{"model": "contrastive image-text model", "dataset": "photos with spoken descriptions (Open Images, Localized Narratives)", "train_examples": 101725, "image_size": 48, "crop_scale_min": 1, "horizontal_flip": true, "translate": 0.12, "rotation_deg": 5, "tokenizer": "word", "vocab_size": 4585, "loss": "sigmoid", "embed_dim": 256, "encoder_arch": "efficientnet", "encoder_norm": "batchnorm", "encoder_activation": "silu", "encoder_channel_attention": "eca", "encoder_depths": [3, 3, 3], "encoder_kernel_size": 5, "encoder_stem": "deep", "encoder_expansion": 3, "encoder_widths": [40, 80, 160], "text_encoder_causal": false, "text_encoder_width": 384, "text_encoder_layers": 6, "text_encoder_norm": "rmsnorm", "text_encoder_norm_position": "pre", "text_encoder_activation": "gelu", "text_encoder_mlp_ratio": 3, "text_encoder_head_dim": 64, "text_encoder_fused_qkv": false, "text_encoder_bias": "all", "text_encoder_qk_norm": true, "text_encoder_layer_scale_init": 1.0, "text_encoder_parallel_block": false, "text_encoder_inner_norm": false, "text_encoder_drop_path": 0.05, "text_encoder_positions": "learned", "init": "torch_default", "residual_init": "zero_last", "optimizer": "soap", "beta2": 0.999, "lr": 0.0011, "beta1": 0.9, "shampoo_beta": 0.95, "eps": 1e-08, "precondition_frequency": 16, "max_precond_dim": 1024, "one_sided": false, "adamw_lr_other_params": 0.0021, "grad_clip": 1.0, "ema_decay": 0.99, "steps": 10000, "batch_size": 128, "epochs": 12.6, "lr_schedule": "wsd", "decay_fraction": 0.3, "final_lr_fraction": 0.01, "warmup_steps": 200, "weight_decay": 0.2, "adamw_weight_decay_other_params": 0.01}
Rows from block 2 of the text encoder, named by matrix and row number. Rows with one number belong to one attention dimension. Each number is 128 + 24 x the weight over its row's rms, rounded and kept within 0 to 255. All counts start at 0. Numbers have three digits each. After the name is the row's rms in percent of the matrix's.
# v: attention value (text_encoder.blocks.2.attn.v.weight, 384x384), inputs 231-307
# proj: attention output (text_encoder.blocks.2.attn.proj.weight, 384x384, transposed), outputs 231-307
v.152 100:122157092098178151106116121159128133122138147119062094132151163134153124090139172113125148145159114155128080113110141104136131120140132118105143102149083094153170117154106155145167151133080154145158157151076146184126126160159147151
proj.152 097:130145128125121161132142130110132098132162135142146138132145163110092127089140149093097147103127133129130153112131104149163167113109167116118137139143135131150093104137104112126084061106171098150144107133156141141124157064147122114
v.153 099:130153120152149122151155166128136150151123119136111127150106100133166119111158139106103122118123107136065112151112107154147122147118115097110144130071145161132137145088129149094126066108151128096113098139153130147122120145160152103
proj.153 101:113101106167120128095136118162138149125112116151141133125116143150152124123128132175131097142143133141154157126150177117105156154156152144068148100133143173138128089174114107116128162166124102142140169168113136122087129147128132130
v.154 093:128141128142147136118092120115133109142148140177135144141154126119123117124116147107091123149139154140127120117136119132120094143094128135121099118160150098098193156135112147129117149157132147161130122120118124106155110131169080119
proj.154 096:149120138109158135100138120134099093136105092146121133099123176141099083157133149113162179120133082148168163127079136101063165122142099093132086164126137135126101150112105086139129120133131161100137149131090156117116149122091105150
v.155 097:138133154128129109159087084164183146121136106103116135163104134092093152149135135122106115129141089149136099090100145145109124139112086163138095163164138188171140119106150139117121188155120082137131143150122135196124147156128128131
proj.155 095:129102105113125118169119155153090135087114069127098141141127120154131111120095099108159159137126145118168147165106125115127142182130102106115143178079120122133146102103132074128119112132110130123128111122096119136160130125138139103
v.156 097:100108076111104066156162107107145106126146122119157143117097120070148118118143105111113125105093140152160163117081106086116148109129111119140156136142164125117130151083136101122113126155111129137145114098075127173142110133100117139
proj.156 099:123119154135113147128102127110126164089143154136125113157097152096132149127086133118093151113125127130122113161151127170176093131146133106141129100131131140162116113145118101097118145087141145141128125150077118118115126133159124105
v.157 099:185153084133163137132110131135088138160133124092129167150128094159135142095110126167155176138129133137100094122106105131138134119131159106148176139104132110130123146149107106139185142173113117149133095160109093133132128129163132126
proj.157 099:135117113130134077100165140113158112123186149112143073120119140118135114139132122098127127147131139136118127172130130149144107155070132145142090137146142125132115134168122111135117137137112156103111182136107148133079114153086138137
v.158 099:172131131128118126070085123141112130129144109128075126113108143139190136139144131163138093125138146165155123037143168169117096160158157142165181090152113156115102144104117145172129142130154132091118116093122151140136098132123146141
proj.158 101:118077148164147121137131126125141112129122125140126136138138087155116121119121091117165163111106154126122105146128113122121137133110133132097121163103116087077113125161101136138164152146121117108104095107116175131154125095144120143
v.159 095:088137107136165147097131105114149145093176077116133096094103141107137098126122100136128113125123086087154150150118105126111140110118126132118115150139090141100121115125177113125164155104111132110138157138119136130140109137178107105
proj.159 096:099087160159085150141174150139119106152146153126129125127141119135115094110137125093151119134145105165149148120140147159163168127085113147172105172134154166118109098127138116143142100128178096123119137150130146111067146140104110122
v.160 101:078119162103140123179165112123116100186094103113117167137120134170093150113126168159154094093170124113170139163114136118155095093144130132136108100122118147156119109128133134128103108087119102140161160144116087101141123139132124128
proj.160 098:148131100104104130066127116113128130161111135124114111125139119119081141114129145179116145160162138130113092125119114163136097097116158137142167151112123137164126165125190125129117120142115147151095133180104145103093109138092111144
v.161 096:163110125105119099134137091119111147084088130147093115112110124121171118135132135166116158144135150163107182152073149114147131143107155119102101163178116156110111126119110103133115149118128118135139114149079148145141183131160115151
proj.161 099:154151130164170118167120103097101118148107119115128116113158106113111147111161170104129170115144208143086114119102124108118097174144112129118132124134154105133139126104140130142126118108118128116143117121143143167100130134141165096
v.162 105:139174095119138132135117123122123146140137154172109102151134091173133107153126118128113150133111157099105142105140140126093146137126157133131101170112148126123164114146113161102128120112106109153136153119130126107095150147080145093
proj.162 097:106138124115134166140165139151131162176145103076152106172117134140121070117149114197130100125144089089126120134123120078170141113147095132098126128170133178124112159144158174142096130125098134115121140130160112141134112126108117107
v.163 097:112098118125074143127088141128112136191120150161140113150146145130145109096117156110122083125115127115182115113153183140111117118106137148122148036187146105113136112113142142120152177165110136149122101124141115164142078131127163116
proj.163 094:154167141133093139061122150127122112122152136133139180113125175105128135130115148071123093102099142108175133086153105143172132096143177111151079147128128122143132139201131128139174123122082167133152139113127118147107158179114151096
v.164 090:139113129097083129122110153136138131114123144115095165147139112164086128125102153154156143151088102087162097128102135113135123118112162161114115116116101117154069108143119132137118132171123155106145106104117141129090149142113131121
proj.164 093:076152081155060149130115140112151091109153106117137105099130094119123131127123132152112105120117094136140116097138167133181069152101106162133154140110150144124165113059113182131130111114101139117126125098132178146089088123118203097
v.165 095:110120147132125158134110129116120122084133112127136134130137150132122158104194074102137132120112119110150121168087075171112146122125112067104131118097163091121127126096104128041083101141142129152123127139115135135122169136117134145
proj.165 094:124130131112125105155146124097140098152148087157093099117105139081144137123169158116111139150151087139142115126160144160142088137153136132102115110137154129104111156128145114136137149131102144110168157134178086114095146159118108114
v.166 097:089086155141121145117132157111188178106131111125126111160100099089121138146113168103125145112136143134141138161160123160108122130146120136147132129154136155106099124146152147104172115155129107114131137114152127110138100099143126128
proj.166 091:138105146107128119130160113136118128130123149134123135136121107135126148141161101112106124159092137117093146117129141123122156149097104141132132125134136090081085102135116101161131105163101128112129114167128129111136128122092155112
v.167 099:113130125127133132096116161140119162130119141144070124156132131149151140108137096148141125096089099127108149126131155142146130067141124150129110116078072124131139116126132138126122140112123151121097096119118111158129106132137143131
proj.167 093:101111129108113120136125138138099106143147120096137149109112086093132152115113137123135137090120163163108080122140162103134157143135142157134135110124096144121143138120158127081161139117122134106126089161165151131113156128144114113
v.168 099:132124141112131138112134116090109118189150149126147139143121146138202111095172102160107113103123099109128075097174149119149124129098124130117138151105129111092127148175116095126127106141150101172141121128117151125127130096126135157
proj.168 099:159131128132133114149149145137153172171123121138119140093112154130139127169134130153133115126122163098094118152128141116099131080090109090139126122136151095134096132151074110098089135116120142142078154119160116117146120143131082119
v.169 100:092128158132134132134109162101121126158079145133138105124154147094175107140155096140091149118143127132156154110111132125103142186118077154086156135125133153119144096149085121136125175098132144139118118108166134116104092114106116131
proj.169 101:132107141111092131150141086136127095134086114151123146115085096100177134146139149142122139122163169121133107083120104165093099161123179156117111159098140109176132124103131122167114123090152142112172094084135143106137167160164137136
v.170 092:135134131129117142117109128108158131139138104112149142126128152151121131149114134171162161122172124110133160124147154140127095126109144119124071109118125131159166164147125115150155122196126110166101136161100136110155108160114134155
proj.170 102:115125128097116090154152115096141096105154113114102137113148142150116120147105116088132123176097097159110094094134120098131162124124116113145120147174159128078092098155139135115096119161112145146100203135141111172149147143126103145
v.171 096:139108073145112130119151124108100116088120118109158109118084117146154108120130093122108107092090156148113141117131084165117114154132113142122135133131126154165119114133090096124098097141121145105099136117118147130171166149131135120
proj.171 096:100121120098126121163085112156164165129119142131056082137117126129163108111112168129162095140119141132080133140163135174129147142155154148147124163138142104149147147087118145118190125102124098091100102166189132141125120162136130079
v.172 096:168137143120112165158111129119128157113119132142103129142082156149127134160103075096176174069109144113099087122145104147138117098110104126080141151113134095086119114148145139111149109135113139113107144080128112164153113053116171130
proj.172 099:139111114128131114126143099110112108151090145077155121141099138096099129141178123139113109142123109186154126117148115084124137120127120172145093102099137088091135132142144109096104170110107114116160137155152143143085104181186113154
v.173 096:116172140159113085133118138121117116088170143099146117157146128086120167138133104103088095099074126148104109118155190159110124171115155121172155104163135098114144132133144088126175156173109111107141104145126136121119175134121134121
proj.173 093:146136134116126135153065132118142106136101115089105118120117156140158091117160084128150105097126175101092107119112098141128153089081120146132104121070118091100120122156118114143169160114108109103133099083100154142149128136122118142
v.174 090:154119165119085162141109125158122132159157098131150161116112138170145139118127165120164096092132089161122152115140112123145168104096163160126168129138101141172131167155139131155128160119119116156132154159097127130116124167182115164
proj.174 097:080124109184139147167148134127100131140082135166142128113159152145101127118156126156127127147161106101173104145119103105139174098097172071084110111130153125079100135175156129079107105141137110164136096131169163141162108107146134124
v.175 097:122099095138098154092147128125162137106167127116132118151132132113146126113112107159139120108104138085153116138077146125115117069094128127114151109134145145146108138102172122124112091162126097129137109077106106148126139199109099154
proj.175 091:122175139129162135151113127166179078094186084151118145138137116115121168096110160149124085139121138127148127137124145163153105134143117117131110152140085133104165122127136102117093118110111105143096073157143091060106141105120104081
v.176 101:178106151098148179126125113179113215147129142103136162156109147136154144128092124121131124116111114077131101134110104101122130077106152126128104086094120125102127129167181131095117131164154138110126137117129119120103110151146106110
proj.176 105:086121157146142156123132134144093098077154157138168146091134140146158094140147140138108126069130132121131106157143147101147155113123145160112143131102144156102145127151131119152106128080126115160110122151113092138169117101127109156
v.177 092:130105120079121125103097106107106140167113125109137148109121136095144187140131095155145127143145112171116112105071165174091144096185106113139171086138118163109125080126126105130128094124090149145130141106094097162120136144128125104
proj.177 096:112128151138134121189141132141152144070127113148090075132132090131150113121147111119104128153106139136124140127088141106168125153131129119144149115149120095125134153124098154128132130123139098096116101133118089155067123078149107140
v.178 100:124088086099101130141085096126158152076140158130127102118116123084137127127105096097136151098177129160117098102097180122099117145081129110130154150142118096127140130155143139131154149134096143144117122120131142134168119093126119149
proj.178 095:106127143103125100144154152113139140128165131155179130137098101122125153149136100107137138113132135138132089134122111170140099149139122093124117066141149133128134085122111096105114146113158104119147131150138110091108126081164139114
v.179 094:131116100137131122142122129148154128113142115135118139078110125089130110138146103151122111137150097130114132150109085137084153082165165142154125139145105121145149099120134117164148172107120127157153105133101147124122162139115114115
proj.179 100:132152147113135080153156117130113134143155100134134127167163134133169147115109160109150137135096137133153124140143141123107115126134147146113108111149112145170143130146058091175128080132157138161146113136143106107083125090139070117
v.180 097:126158142138112139111085108124105139190082111146125129089077097106095102123081098142084128147152148157178144157145135167103144108138141129197147108092129140170111134116144088148138148110108157150146115083149129105138136123135160128
proj.180 097:144109179122120165127143100164060160100081160130137105187134118104096123146121151137127158087121121095135117125120087123153138125131112159089134163112102138118137132131115136132137086096148117157125127156202150165107112151157128114
v.181 104:131131168151136146141145207104160108105142135094126122089087112126093131106149145146108098158135126164118077160109113086141124126147087145140120166133104134169103148155135139068149113101127142105134154089131150085159122119132100107
proj.181 105:141113109139100078136115101122119136127098042112105104125124155124109128104124125146178135163121123103116116179092135115135122151113153134104145112123156141153104099114095100183137116132100090142102129144114116132154140109117130142
v.182 096:160174096156128111128153112144106148105134144152132084175145150157139154102122156161078149116139114099130119140094142103130143073117143129100115140095171139134134113176142169129124142103155149132164151128034122155126137138146102136
proj.182 095:147140108120140107132116129109121114191115114112113119119119121129151136112118183086122114102154117131088111128145135146109165098131117100102106109093119128146121114134129127148132144119146099136164117147120095184099120190090133124
v.183 103:099098142164145158132161103127150113167162149127107119117148152151148116104117091095103132151140119178121118114158108119125159145111128117123109113123086157086124111108097137114129135085155147088166087159180127139106100126093145140
proj.183 101:168105140120164130196107044122126129106108114116090117125106113105145145135145081141147155149173139121122136171143127131142138150111112145119093147138150139106133152107132071123123086121115191119124133119149133092139158158141094128
v.184 100:156165124152152139133129148148111168135138122085104115152112116158148117125158154131068072128133143127149109145146144152137139146151134138135153060121113143114080103127099108088136116156096105118114113129109169094141174165142149109
proj.184 103:130125149073113129134128159117146140098141113151102143120152143135080109049120123131097117140139117127120188115136101117167198092152087123104138179109106127115081134113133144123170125104141178109131118138153141149171103063104097147
v.185 110:170157145123165115091151140131098118140165145117113134168160151097114171131154151182113118130124126121107101153150091109155118096114171115118140160122140095109082143177123104067094144155146116118115132134083137120115156117175129137
proj.185 110:124142133123123130137123164109147110166131137139119131117072131116133120091134157145154150124125132138125119123114137135127180134132112146121130126130093099142097105120099114160140104154164093150132104132115140138158105137089120142
v.186 086:116119182114134167185133121139118111137095150169159122107138143147185072130084150116137141110142146111169133173153164085158117117062115123098119130104136134149121142118111125110136141121132086134146105094101136127140136140095122147
proj.186 099:106119079139134173160109093085133129094128103075185116078142114121125144099150134109123082121157129158135074140131118146125102106134133137125109085120166119126166123166143121114143149097094163180125172159102124127159127140176104138
v.187 092:101098145136119101092098133119093163162115104091103149099116120134136137087130120128132134122141132143128091092132120088146123134125122119088149131162117098155124148128113130157153154123103142150086136133107155133128170113089155195
proj.187 093:136133103122073143156166135133151101082163134137113106127126128074126159128160148144092160161113150106125114124167130139126137165084156127119138166070165118126143153135104142127114124145117074126134124099149126124110149078168148123
v.188 091:129128165106106104159123113155130150105114159157099148124097113176077163128118115117107144126094163140112106124174113148084141130115132120169169146133124095156140122113125119139123145154110125124106135077131150115105130118121170135
proj.188 096:156143082139182118089109120140112136115134105150164104136157138127153092182131149118139125135136138114128140128118102104142099117130124088119129120080122129151133158145143167115139132127111128137115110138111160163085126111159108100
v.189 108:180153159080108132125137166115132115160122146130106130134166119152147099125160114144146116152136152115118111128138142106108123076143137139100150129139144125149146148114155158121158168107127128144144147110134123157186162157117152137
proj.189 104:126117119156149138115115159143138118154131084139135104113159124137116126089130142142151100132105101129141134139156113111114148130149138072135111115120131143129152106148152116154123130124118141142114177151138172110124119139101115116
v.190 102:125164116112152156148104112092109120073129168116122129120141152147106130177125084135156129083081116162151122145149141153175149117110106108131124126129128108096073112109136127135091125183107140095151125121154162123138164165099165141
proj.190 099:125110121110125126140089134086162098130111120084107132133111153156113172127145126113129125137132147127139119115143137111064127131126122082179102116117119144193123137149138123090145160106103149112132176123120113160123107138110120133
v.191 090:113138084114138169109107147141146113109136083141127110111141118133144114124106122111149136109142107113126111149150181138144123161138138111123110148096126110141141098137077137115125062166098116110137085119127127149070110158131145132
proj.191 093:115092121140118127165144114125097130132152118173132153154099127147110136107124081126170119104114112159117082108172115118108122127174118159139139128106098152081093150151135090089168153116133128127122175134143128113170152112131099093
v.192 108:126140138114079127162107126124125155137131124105131130142110150117134152103073132105135125104121135127112126118158089148113155106095113139133124131105149146119132155149121099097149096101129157133117093101126140114131123133146105126
proj.192 095:141114098153143117148146111102144123164146124140099155139093133170156132177074111073143109133151073092128150131127142083130171112128123159094152132131114113108183140133122106169135134154126117147158112139124134095083138122143158102
v.193 116:152134176066101113151139107127085100115172134112119110145137139139156100106111107154124116165149163119110167136126105121180107114124099146116108128164119121135133155101151142157128149148138088097170135156105069126140149103119116151
proj.193 108:113094134092125110103133107102093128115149170125126112118116126124140121096171098111118131137134104073140094140099190112167155156157104134158146079105164126115120137153148145136074091142120103100149138166102128124107165069136148117
v.194 110:087107127121131135068123141160128156142160160117154175124175109082111170177160160155172169149104065119137087107099123126133105105130130135110156127134137136151154123134099128149077108125103097143132144164105135149103128078127116150
proj.194 098:100196118135107139152162119102117131086114142107097144130161178096111141155136158132138130154125127152113149176167126145150109173126164124132120130133126123154099155151137094119110125143143091124123094153147148147076131120105108122
v.195 103:135101107160154139109105094115134155091125115130140140133135126117135126124145130090131152140140133120112103112141184145128097141109131164129121191143124143149099111100140075176129145139142148115108152132165133147111126089151116193
proj.195 098:102092152121128134112172143157125146148122146137088102097124117123147132137137124100066151100120133147112131118165150085144145135113110135087136158173158136139147155133123101164155112124108104127147095141145049161135172161125121132
v.196 115:125097128113111148087162086110110116127113124136129158125122100123120100120105130131132109113116127135096129105096134108140199133090137078131159107188150125129157125110134128118119105102131142087081118119124131132152125138134123102
proj.196 104:134136130129155114119140128165159135133116129166125109122146126152153121099139170157100144152062123137161101110163123116147137127132147133122134159119103114144140120142124153117089064123134126109126111168123118114143135123149089139
v.197 109:125172098136085168121124107111114094130117128112161112136112171106144142116109126130134129162143155148135133111088174093123139134113139095081115072118166129102120123123134116107159159149116105114131152147153108072096159150182132110
proj.197 099:116090165114138127089116124140120137148138099126106125119134068134125091160149117136066090121121086145135082129088178184136116146115097118143139130115105071102157107130099141154123117119158110090101142120102103130137126125118170082
v.198 106:091158115124093113166100095144095110176108135095096088136135162115069131105095152094130106142112165104142124079147116120130155191141131100102163081148154118109166199104134109097134119131101158129100112134168129143083135130125118116
proj.198 101:133060146091134171144124120123136168125146112149145147095133148072164145151113096153142106146101081120136134162101151135105143084109144165117106140106127126167168116138110098134097155140139146103132122150093115143127122153134117153
v.199 112:090098132173126121142171169156180113150108157128088111131136110116124133109132133115164106156129157179120119119133087169135112146126116144107086078149114149110159137120099131148152139147144142141147159142137118133141135107097179123
proj.199 111:088110154146107096123103130110135129102164143152102116131128133131126152174140127174163127119116139090123148180150129108082087118121088153173176119150114077115128102157087109134148108100129126123106128142123171115129131139113110125
v.200 104:112092122140069165102132086127123162111143093155096125148149129141126156193119101147121109107105124108081146117101129122132124071104104154074144098099160122091142145129165120157130137149127100106131107126151116101140137164170133127
proj.200 098:135100146111141094139134100178132120121123116133085158120096120180143094145116092138097149131167102140156102139101176129159173111130124101111143113113139124064117133110108138124137130139107090127149165159087144103117170157119135170
v.201 109:162091137114129134150165144133145110131138109096099146132148119132158140128140119146122122077131135094154166141109095103136129140122146157097092135176093107125121164103129095137132131165097134094117111134184181142115098136094110174
proj.201 104:073191130149075107119140130132151159161136104133074138108139119139144124097149143104116154105128126145113137147175124124122134150133135152103179111118102104081141154126164098146197147108158128130145132122161139146109144179105129156
v.202 118:114136173150170092166128106128090076125095133094143134122143132071127102113158143154092128136138129182135145098127152133164108151103172112145072127132105144131114137146069160115125146140094122163112132113159137121130139112155102164
proj.202 108:151136128124118137135135121136085172145108130144163079138154114095156140112148101138133101145136143116134084114163134125123140123142108123112103126162084132133119128135131136110127059069121154111146094143129101177142174151124132133
v.203 105:080136116084150138129094125099112144104165104144121120120158128162140143138125108097099139130089160129165100089145121089079096113081108149126115127121076136130141116096138161134155130163153112125108128171161131117149134115125096172
proj.203 103:120137107132124136097116151141143127142134143104143134119122127136131112123124154118140115136091132128162112169122138153104111100126116102161122120117141120143086156129089130085112168110096117097147126099154167144109123138146137135
v.204 097:141100161107129135170154161082127115155111081159132170098101093140124127148151108164124094132109058108110176088106135133151122126138145155173110112165099117126082114127101123134147104124140133105134108165110133090112168131142118115
proj.204 089:128117132166107178135173121129136121144128124092091138073150096090177117125120150137131153104128127138129142135111132115086117126137121140067130124143154123134142138136137148127087109108126141167195148135113136107136118139136122124
v.205 113:090087148157112133110094119168083125097115138108117109126141131132133139133127112088092136100150159161122085132162179109136139125090096100150130098190165127148172124140166090149144175116165087119083137100134115154139114142134136127
proj.205 103:156100119117102100155181126106140109141126132150092121110130140128139097164159132165106151138103124120128090144125121144115130090123125116184115142120106123123108113160099124077090158152128119159097162143143150112103156126104180166
v.206 112:124141154176119109108118154113142098189103107167133159096104124136109138141153091139137111140099140118086165098089124119131126109098149129108095170163140138124153131070154110135118125125151127112123128170136088128114159134110127110
proj.206 105:115133126175131074119128102164161125067152127116126150108130144126114134103120133137163161117127118156113143124132138124140142122114132105144151088115192145109112130133128136105132141092116115137149123101153138131157104108176137166
v.207 111:140139159118177166144105125135121137159158134120126177167143132156106144067137103123139072131131128148152153134135164098135119131210128129118098073147099147159120140124056139158168118142109099134145133119116142108113145122139110090
proj.207 104:105121141124174136118130123102111119133150140166156121147140066130117117167110157131123144144082116082133122095132185107111118108148115137155103140128113089131112118185141104133100128157101131121091162143102138119152124115129166139
v.208 117:123121136165125118090150186138132112136161133138132135124153197155136165156142141129139115143115109087139098144130139122105111121161138153123145136130125125132097069093143110131124166113085143094146108130149127111089182111175127157
proj.208 107:127162162135138103122129111158126125091159120071113141141124125097094137128160106106111138120171119126155086105104108146113116132094123108116145144151144133119134140123147113108175132111164098130131093103122144199143122091144113164
v.209 109:090171148133127095110153072111126135175185155150117143127164116120129164104150108149099135158090127115100112129102145121169134182133125122119132117163119146105165162153125124132083177087165134142121194089133132150119117118157149146
proj.209 093:143177140142146077182117066166130137133123153091142108182152089095122160136147150173176102171140079125152130095097136150147145144134148118156109137110121124105107157172119103120119164128100076119091140147140139141112141105136116142
v.210 105:121091120113138164090154149119133132098130159135120167159137144131138078122107185166111169163080095157112107175132141094093108150131073075128123148143145112132157104126142133117101128099166142140144147180073096129127150136152117115
proj.210 094:127157174137134133075132078141080082121117122093161127109131174115149112133119105101088119112133158141109140117123119120120140103121116149154156103119107147120164113132108182143170117107094101110086119133123129194117106099119113130
v.211 109:125178091126155120150089123123123159137132120099128114149141142116154124094158080093150122140070099154106118073155107140106145104129122115136128151167075122149147138134109095099101116106112085105127111151162161144145131129147117140
proj.211 100:117100139162122133144105129141145148180124134069110174129120058125153115143109126124104114147124093138105093076153146105135085117113132114108157170117124104149141111148132148142132094125147121133183171182152146132098124157147106100
v.212 095:167114093159155140161121132094126163141098129097132105142171164092136099120163111148115130156163100121122108183120111101159149103167092106135123121139137094121155116126100071115190183076110145152146090136089103140162116090136149098
proj.212 093:084117137059117154147130123112107074105161147150110108129130107135090105110135115120151118137123119118095132121127138103133147148136110145090140111158087150165164127130098118093138095116116130122128183134157106123082130135160138182
v.213 097:147105139136125106127122163142160091137127132145146137132134116147151173146175100208144112162147103176109141141115146114149144127160135141141132126141088144113117135110148113150100103101121104117121118113124133111128140136157102097
proj.213 096:157104154128115137151171110078122118139139115114141120126140094117102160109150168105139123141161152091138124091131118142122115107145101118112122137121156134100135105150152160122158145082127125139118182185142139138121137116101134145
v.214 110:086165130110068102114126152155133144118110153139138106119155113125140138191118128149148117128148152148127128092096087143096128099147103119099104135152144106114110105128090099093133095163139108150134151124138072103158142083139106110
proj.214 105:179125110105114129093182115114131132140108087123131139129094128131080114142160130102138105075181103115123151116137140141137146146141132132087130108137122141155146099096134148148138152128143077149084111127130158124139150125137146148
v.215 101:111122116143136137084138172163136165121136099155134140130125103096110108149142131156183122132119123147094138109088128190107138145097154111125079136104172121148123083157136161090133162128130171156149069115087121113133147106091087185
proj.215 100:142093137145172075117150124152121132077161151110124129084155124149119153146109167107114142050102140150115141132153106139111127155183137087111120137175152124144122127123122152147094147084150136114134102115138125093158091126117173111
v.216 110:106118118123123147155117130112155154082125117113104091131120153147156099145080110092136128134127160119119155149139127158121173108124123107094085134119080127107126136133161130121128121150138126134122115117138107129099147123125117140
proj.216 096:143140172115124060137085105075131086133150149144138105130106131102121124139113129151131107103149101147072123154129141123122098149125146147151156155145120123142131105099110165140154122120139146135131115109115132109158130146136149090
v.217 112:127152130135146138114108117134119064141117128151155135151122117078142145179157122114137161117136156123100163103133149140141090127117163113107164087157149164131167133125123057120090143148150103134125100101097091129140104146133124132
proj.217 101:158102149141165124111146174157135152088149138140125132162077152186108147085146085132083127117087126133092119149118127153154138130072116131127100102123117105131127133101128135101109141106120088106158106141128144095140107083122129174
v.218 115:138101161126118111117148138117142159147088077145146130105159138147158153085113113115145128115137119115136196145107106163114128132114121134129158148154173138159089116074134165160104127111130126150133110136098125136141135125082120163
proj.218 112:122138113107134116112056116093132132157177139105130137105077122137110138097109124089160146119138138130132128097101105090113127112168174120157111135146154094116140119164135133127150151135132095110093109136136158116096168111113127119
v.219 112:113155138135107084162105131113160113078121163102085074152121117152152117144142098133129100108113092129128146155128138143140125149066097113095056147155117088058160157181172104154104175169117078152118137098140094129156130145130143113
proj.219 102:108095126129111122104124150091153141100115143081111170141151115119101117153081165151103163115117108119136117136152145120146172109154142134134129126093168129103123143092103114109137119106105093138108109111173153125127111134136153110
v.220 113:136076120157077119119086142159129124138137116142125103099154133059143129158111108121079161143119105137158119128121172131097132118119121101112138131125139123106134134126089097133144132161150131111154140145115130077140079113160127101
proj.220 108:128158094093090122162196136119129119136108110156094155150071154154146146105114154122095123157096088138130124131139134140103148133060119150134156106127111140117148155160138108116150113144149088116123132180124104104111108175083140119
v.221 106:147148100154159077122138113119162169119126125128125180088154123143127110117101128131141146139089109122112138140119173149135125118083094147099105100197093149132131115107126135125063166112148111085094147115146144166080119109120137130
proj.221 104:095111146132106100122090119159086088165086142093127096120097143146161123088134111136115150144118126171087129150104099114163129117146158106150127130103108104168091146107115104151146130136161121164150119123141120175144152105135125113
v.222 109:141116118118107135140176127106089158141150181104140074141129111104154102121140126172148130140133102155151152140144104124086118149096169109122092113130158086182105136102087144134077150128152138112199124111135117131143181117093132190
proj.222 103:109143145135181108121082087133082125104151121109169161127099153138112122118106135128155120113139090147116083072156149116124146109145124160147128110111133127088139096123100108168138158118164087109146097136149128136146121098116151126
v.223 111:076129155122130116115115150159148108111111131115133148146116109124168107099138154133096124179096144165113138127167149097120157116123138146151136133151122116184125162136104126148128100108145091145158142130118061163173115107104139133
proj.223 093:143104121137131124137118101092165151084088107140130142124127178136162097132147125089106134129128179128159088159180156119141145116140108138130134138082140128089126111150114085109126130144150118109127104158140143096093108078163118086
v.224 115:155122099081100177116100109118111160094168132152105149113117107102166130140103120149103164171134140091113160088116147141123139133092116153122170117208147123108102152134088109162103185113123144080146102146128123151105150097176112116
proj.224 110:132121100149112120099126134142133148147081112100125179097127130105157121128167155106117156115143083130173110114144114172144156105162142111098127135079098136142130138137118112088114126153141115129151131123155143103141125119096166139
v.225 105:164110113132108111129116153116162107162074141134157088142116091127115068118136114164115125159092147123096154153134187101095146106108119154152089137197115071158110128141144110111089072105094142117154096128177121128123113159073104108
proj.225 104:128073124116104135091093135159109138112131102092157094155123147133169134170151112099126155113089166166141117119130125099172137160111114133138131108086157136130104136133133117145112092148127107109141141147168143095148120100145127112
v.226 105:128065163148131158132160105141156076163115160124082147133116110133149080139143106108111142135133114102093167084126138119094132091116153099102122154151100146156123103159127139098143084155113173110128103150096116151154141156094106122
proj.226 101:186141165133108123105062139157109129153131111114163126084138137130131153143143115124145137157127177142137154151129145150142125118128107092117131148143167221165125124129130097100110114139181125175159166112138151125137097149133110070
v.227 110:098119108101120174125142157121142121080133126154139131131125124076154096156123163142153110099073146087141159145154167152142179149094148135130145108150086068144116076117095135110106134138127162140146123097132126153158138151141128136
proj.227 111:113126155128104119088157137124134107126129100119137164122100144129123090098153101145073110176135104117103139130163096140103127132151111143125131132124105118127138135102127152109151100128152119121121139130117079101130095120121143133
v.228 105:151144084094143167130122128134159118117115142075100107151122124155136083097149103095121107159138103159144141107150082155131112110098135124139105147137127082116112094159145091092121116136128131156090116131159133122120144111190136144
proj.228 099:114155160151089117142101138130115157112128145101102121067131151127147122173125133123133146075108118146148145155108112121145103137146097167152127124160141109180147084150095139183101142111115142110113116129150154146176113193153108111
v.229 100:156167140182177118106104119149114101149188123157099150097116142081166151139121118131145113117108145092126140116120125127111143134105109163141114092114122111119139130130131152115111156126121093073189142115110130171092141155123147149
proj.229 099:103114130135089161126119125140131132129164155093105134165136100149102171135088135108140149105099120167110143117131124149093135137121126107111109115129103149149086110145153124111104082138090102168133118130170152172111155140097205172
v.230 109:134129107152186133130100162127146160116120124113103116115142136114144137092160103119143090111120112141098131076161112120151137149122112115137123095180129147110108178152094131093158115145106128158107172111100161110109152055119136112
proj.230 103:121137125138149165134149100151105141150131125147077151106151096093157104159116170139090141147156120089153096148100130147109152123171137143110100157150098065141117095160126155115136134154133164133136109117127110185135098123137131158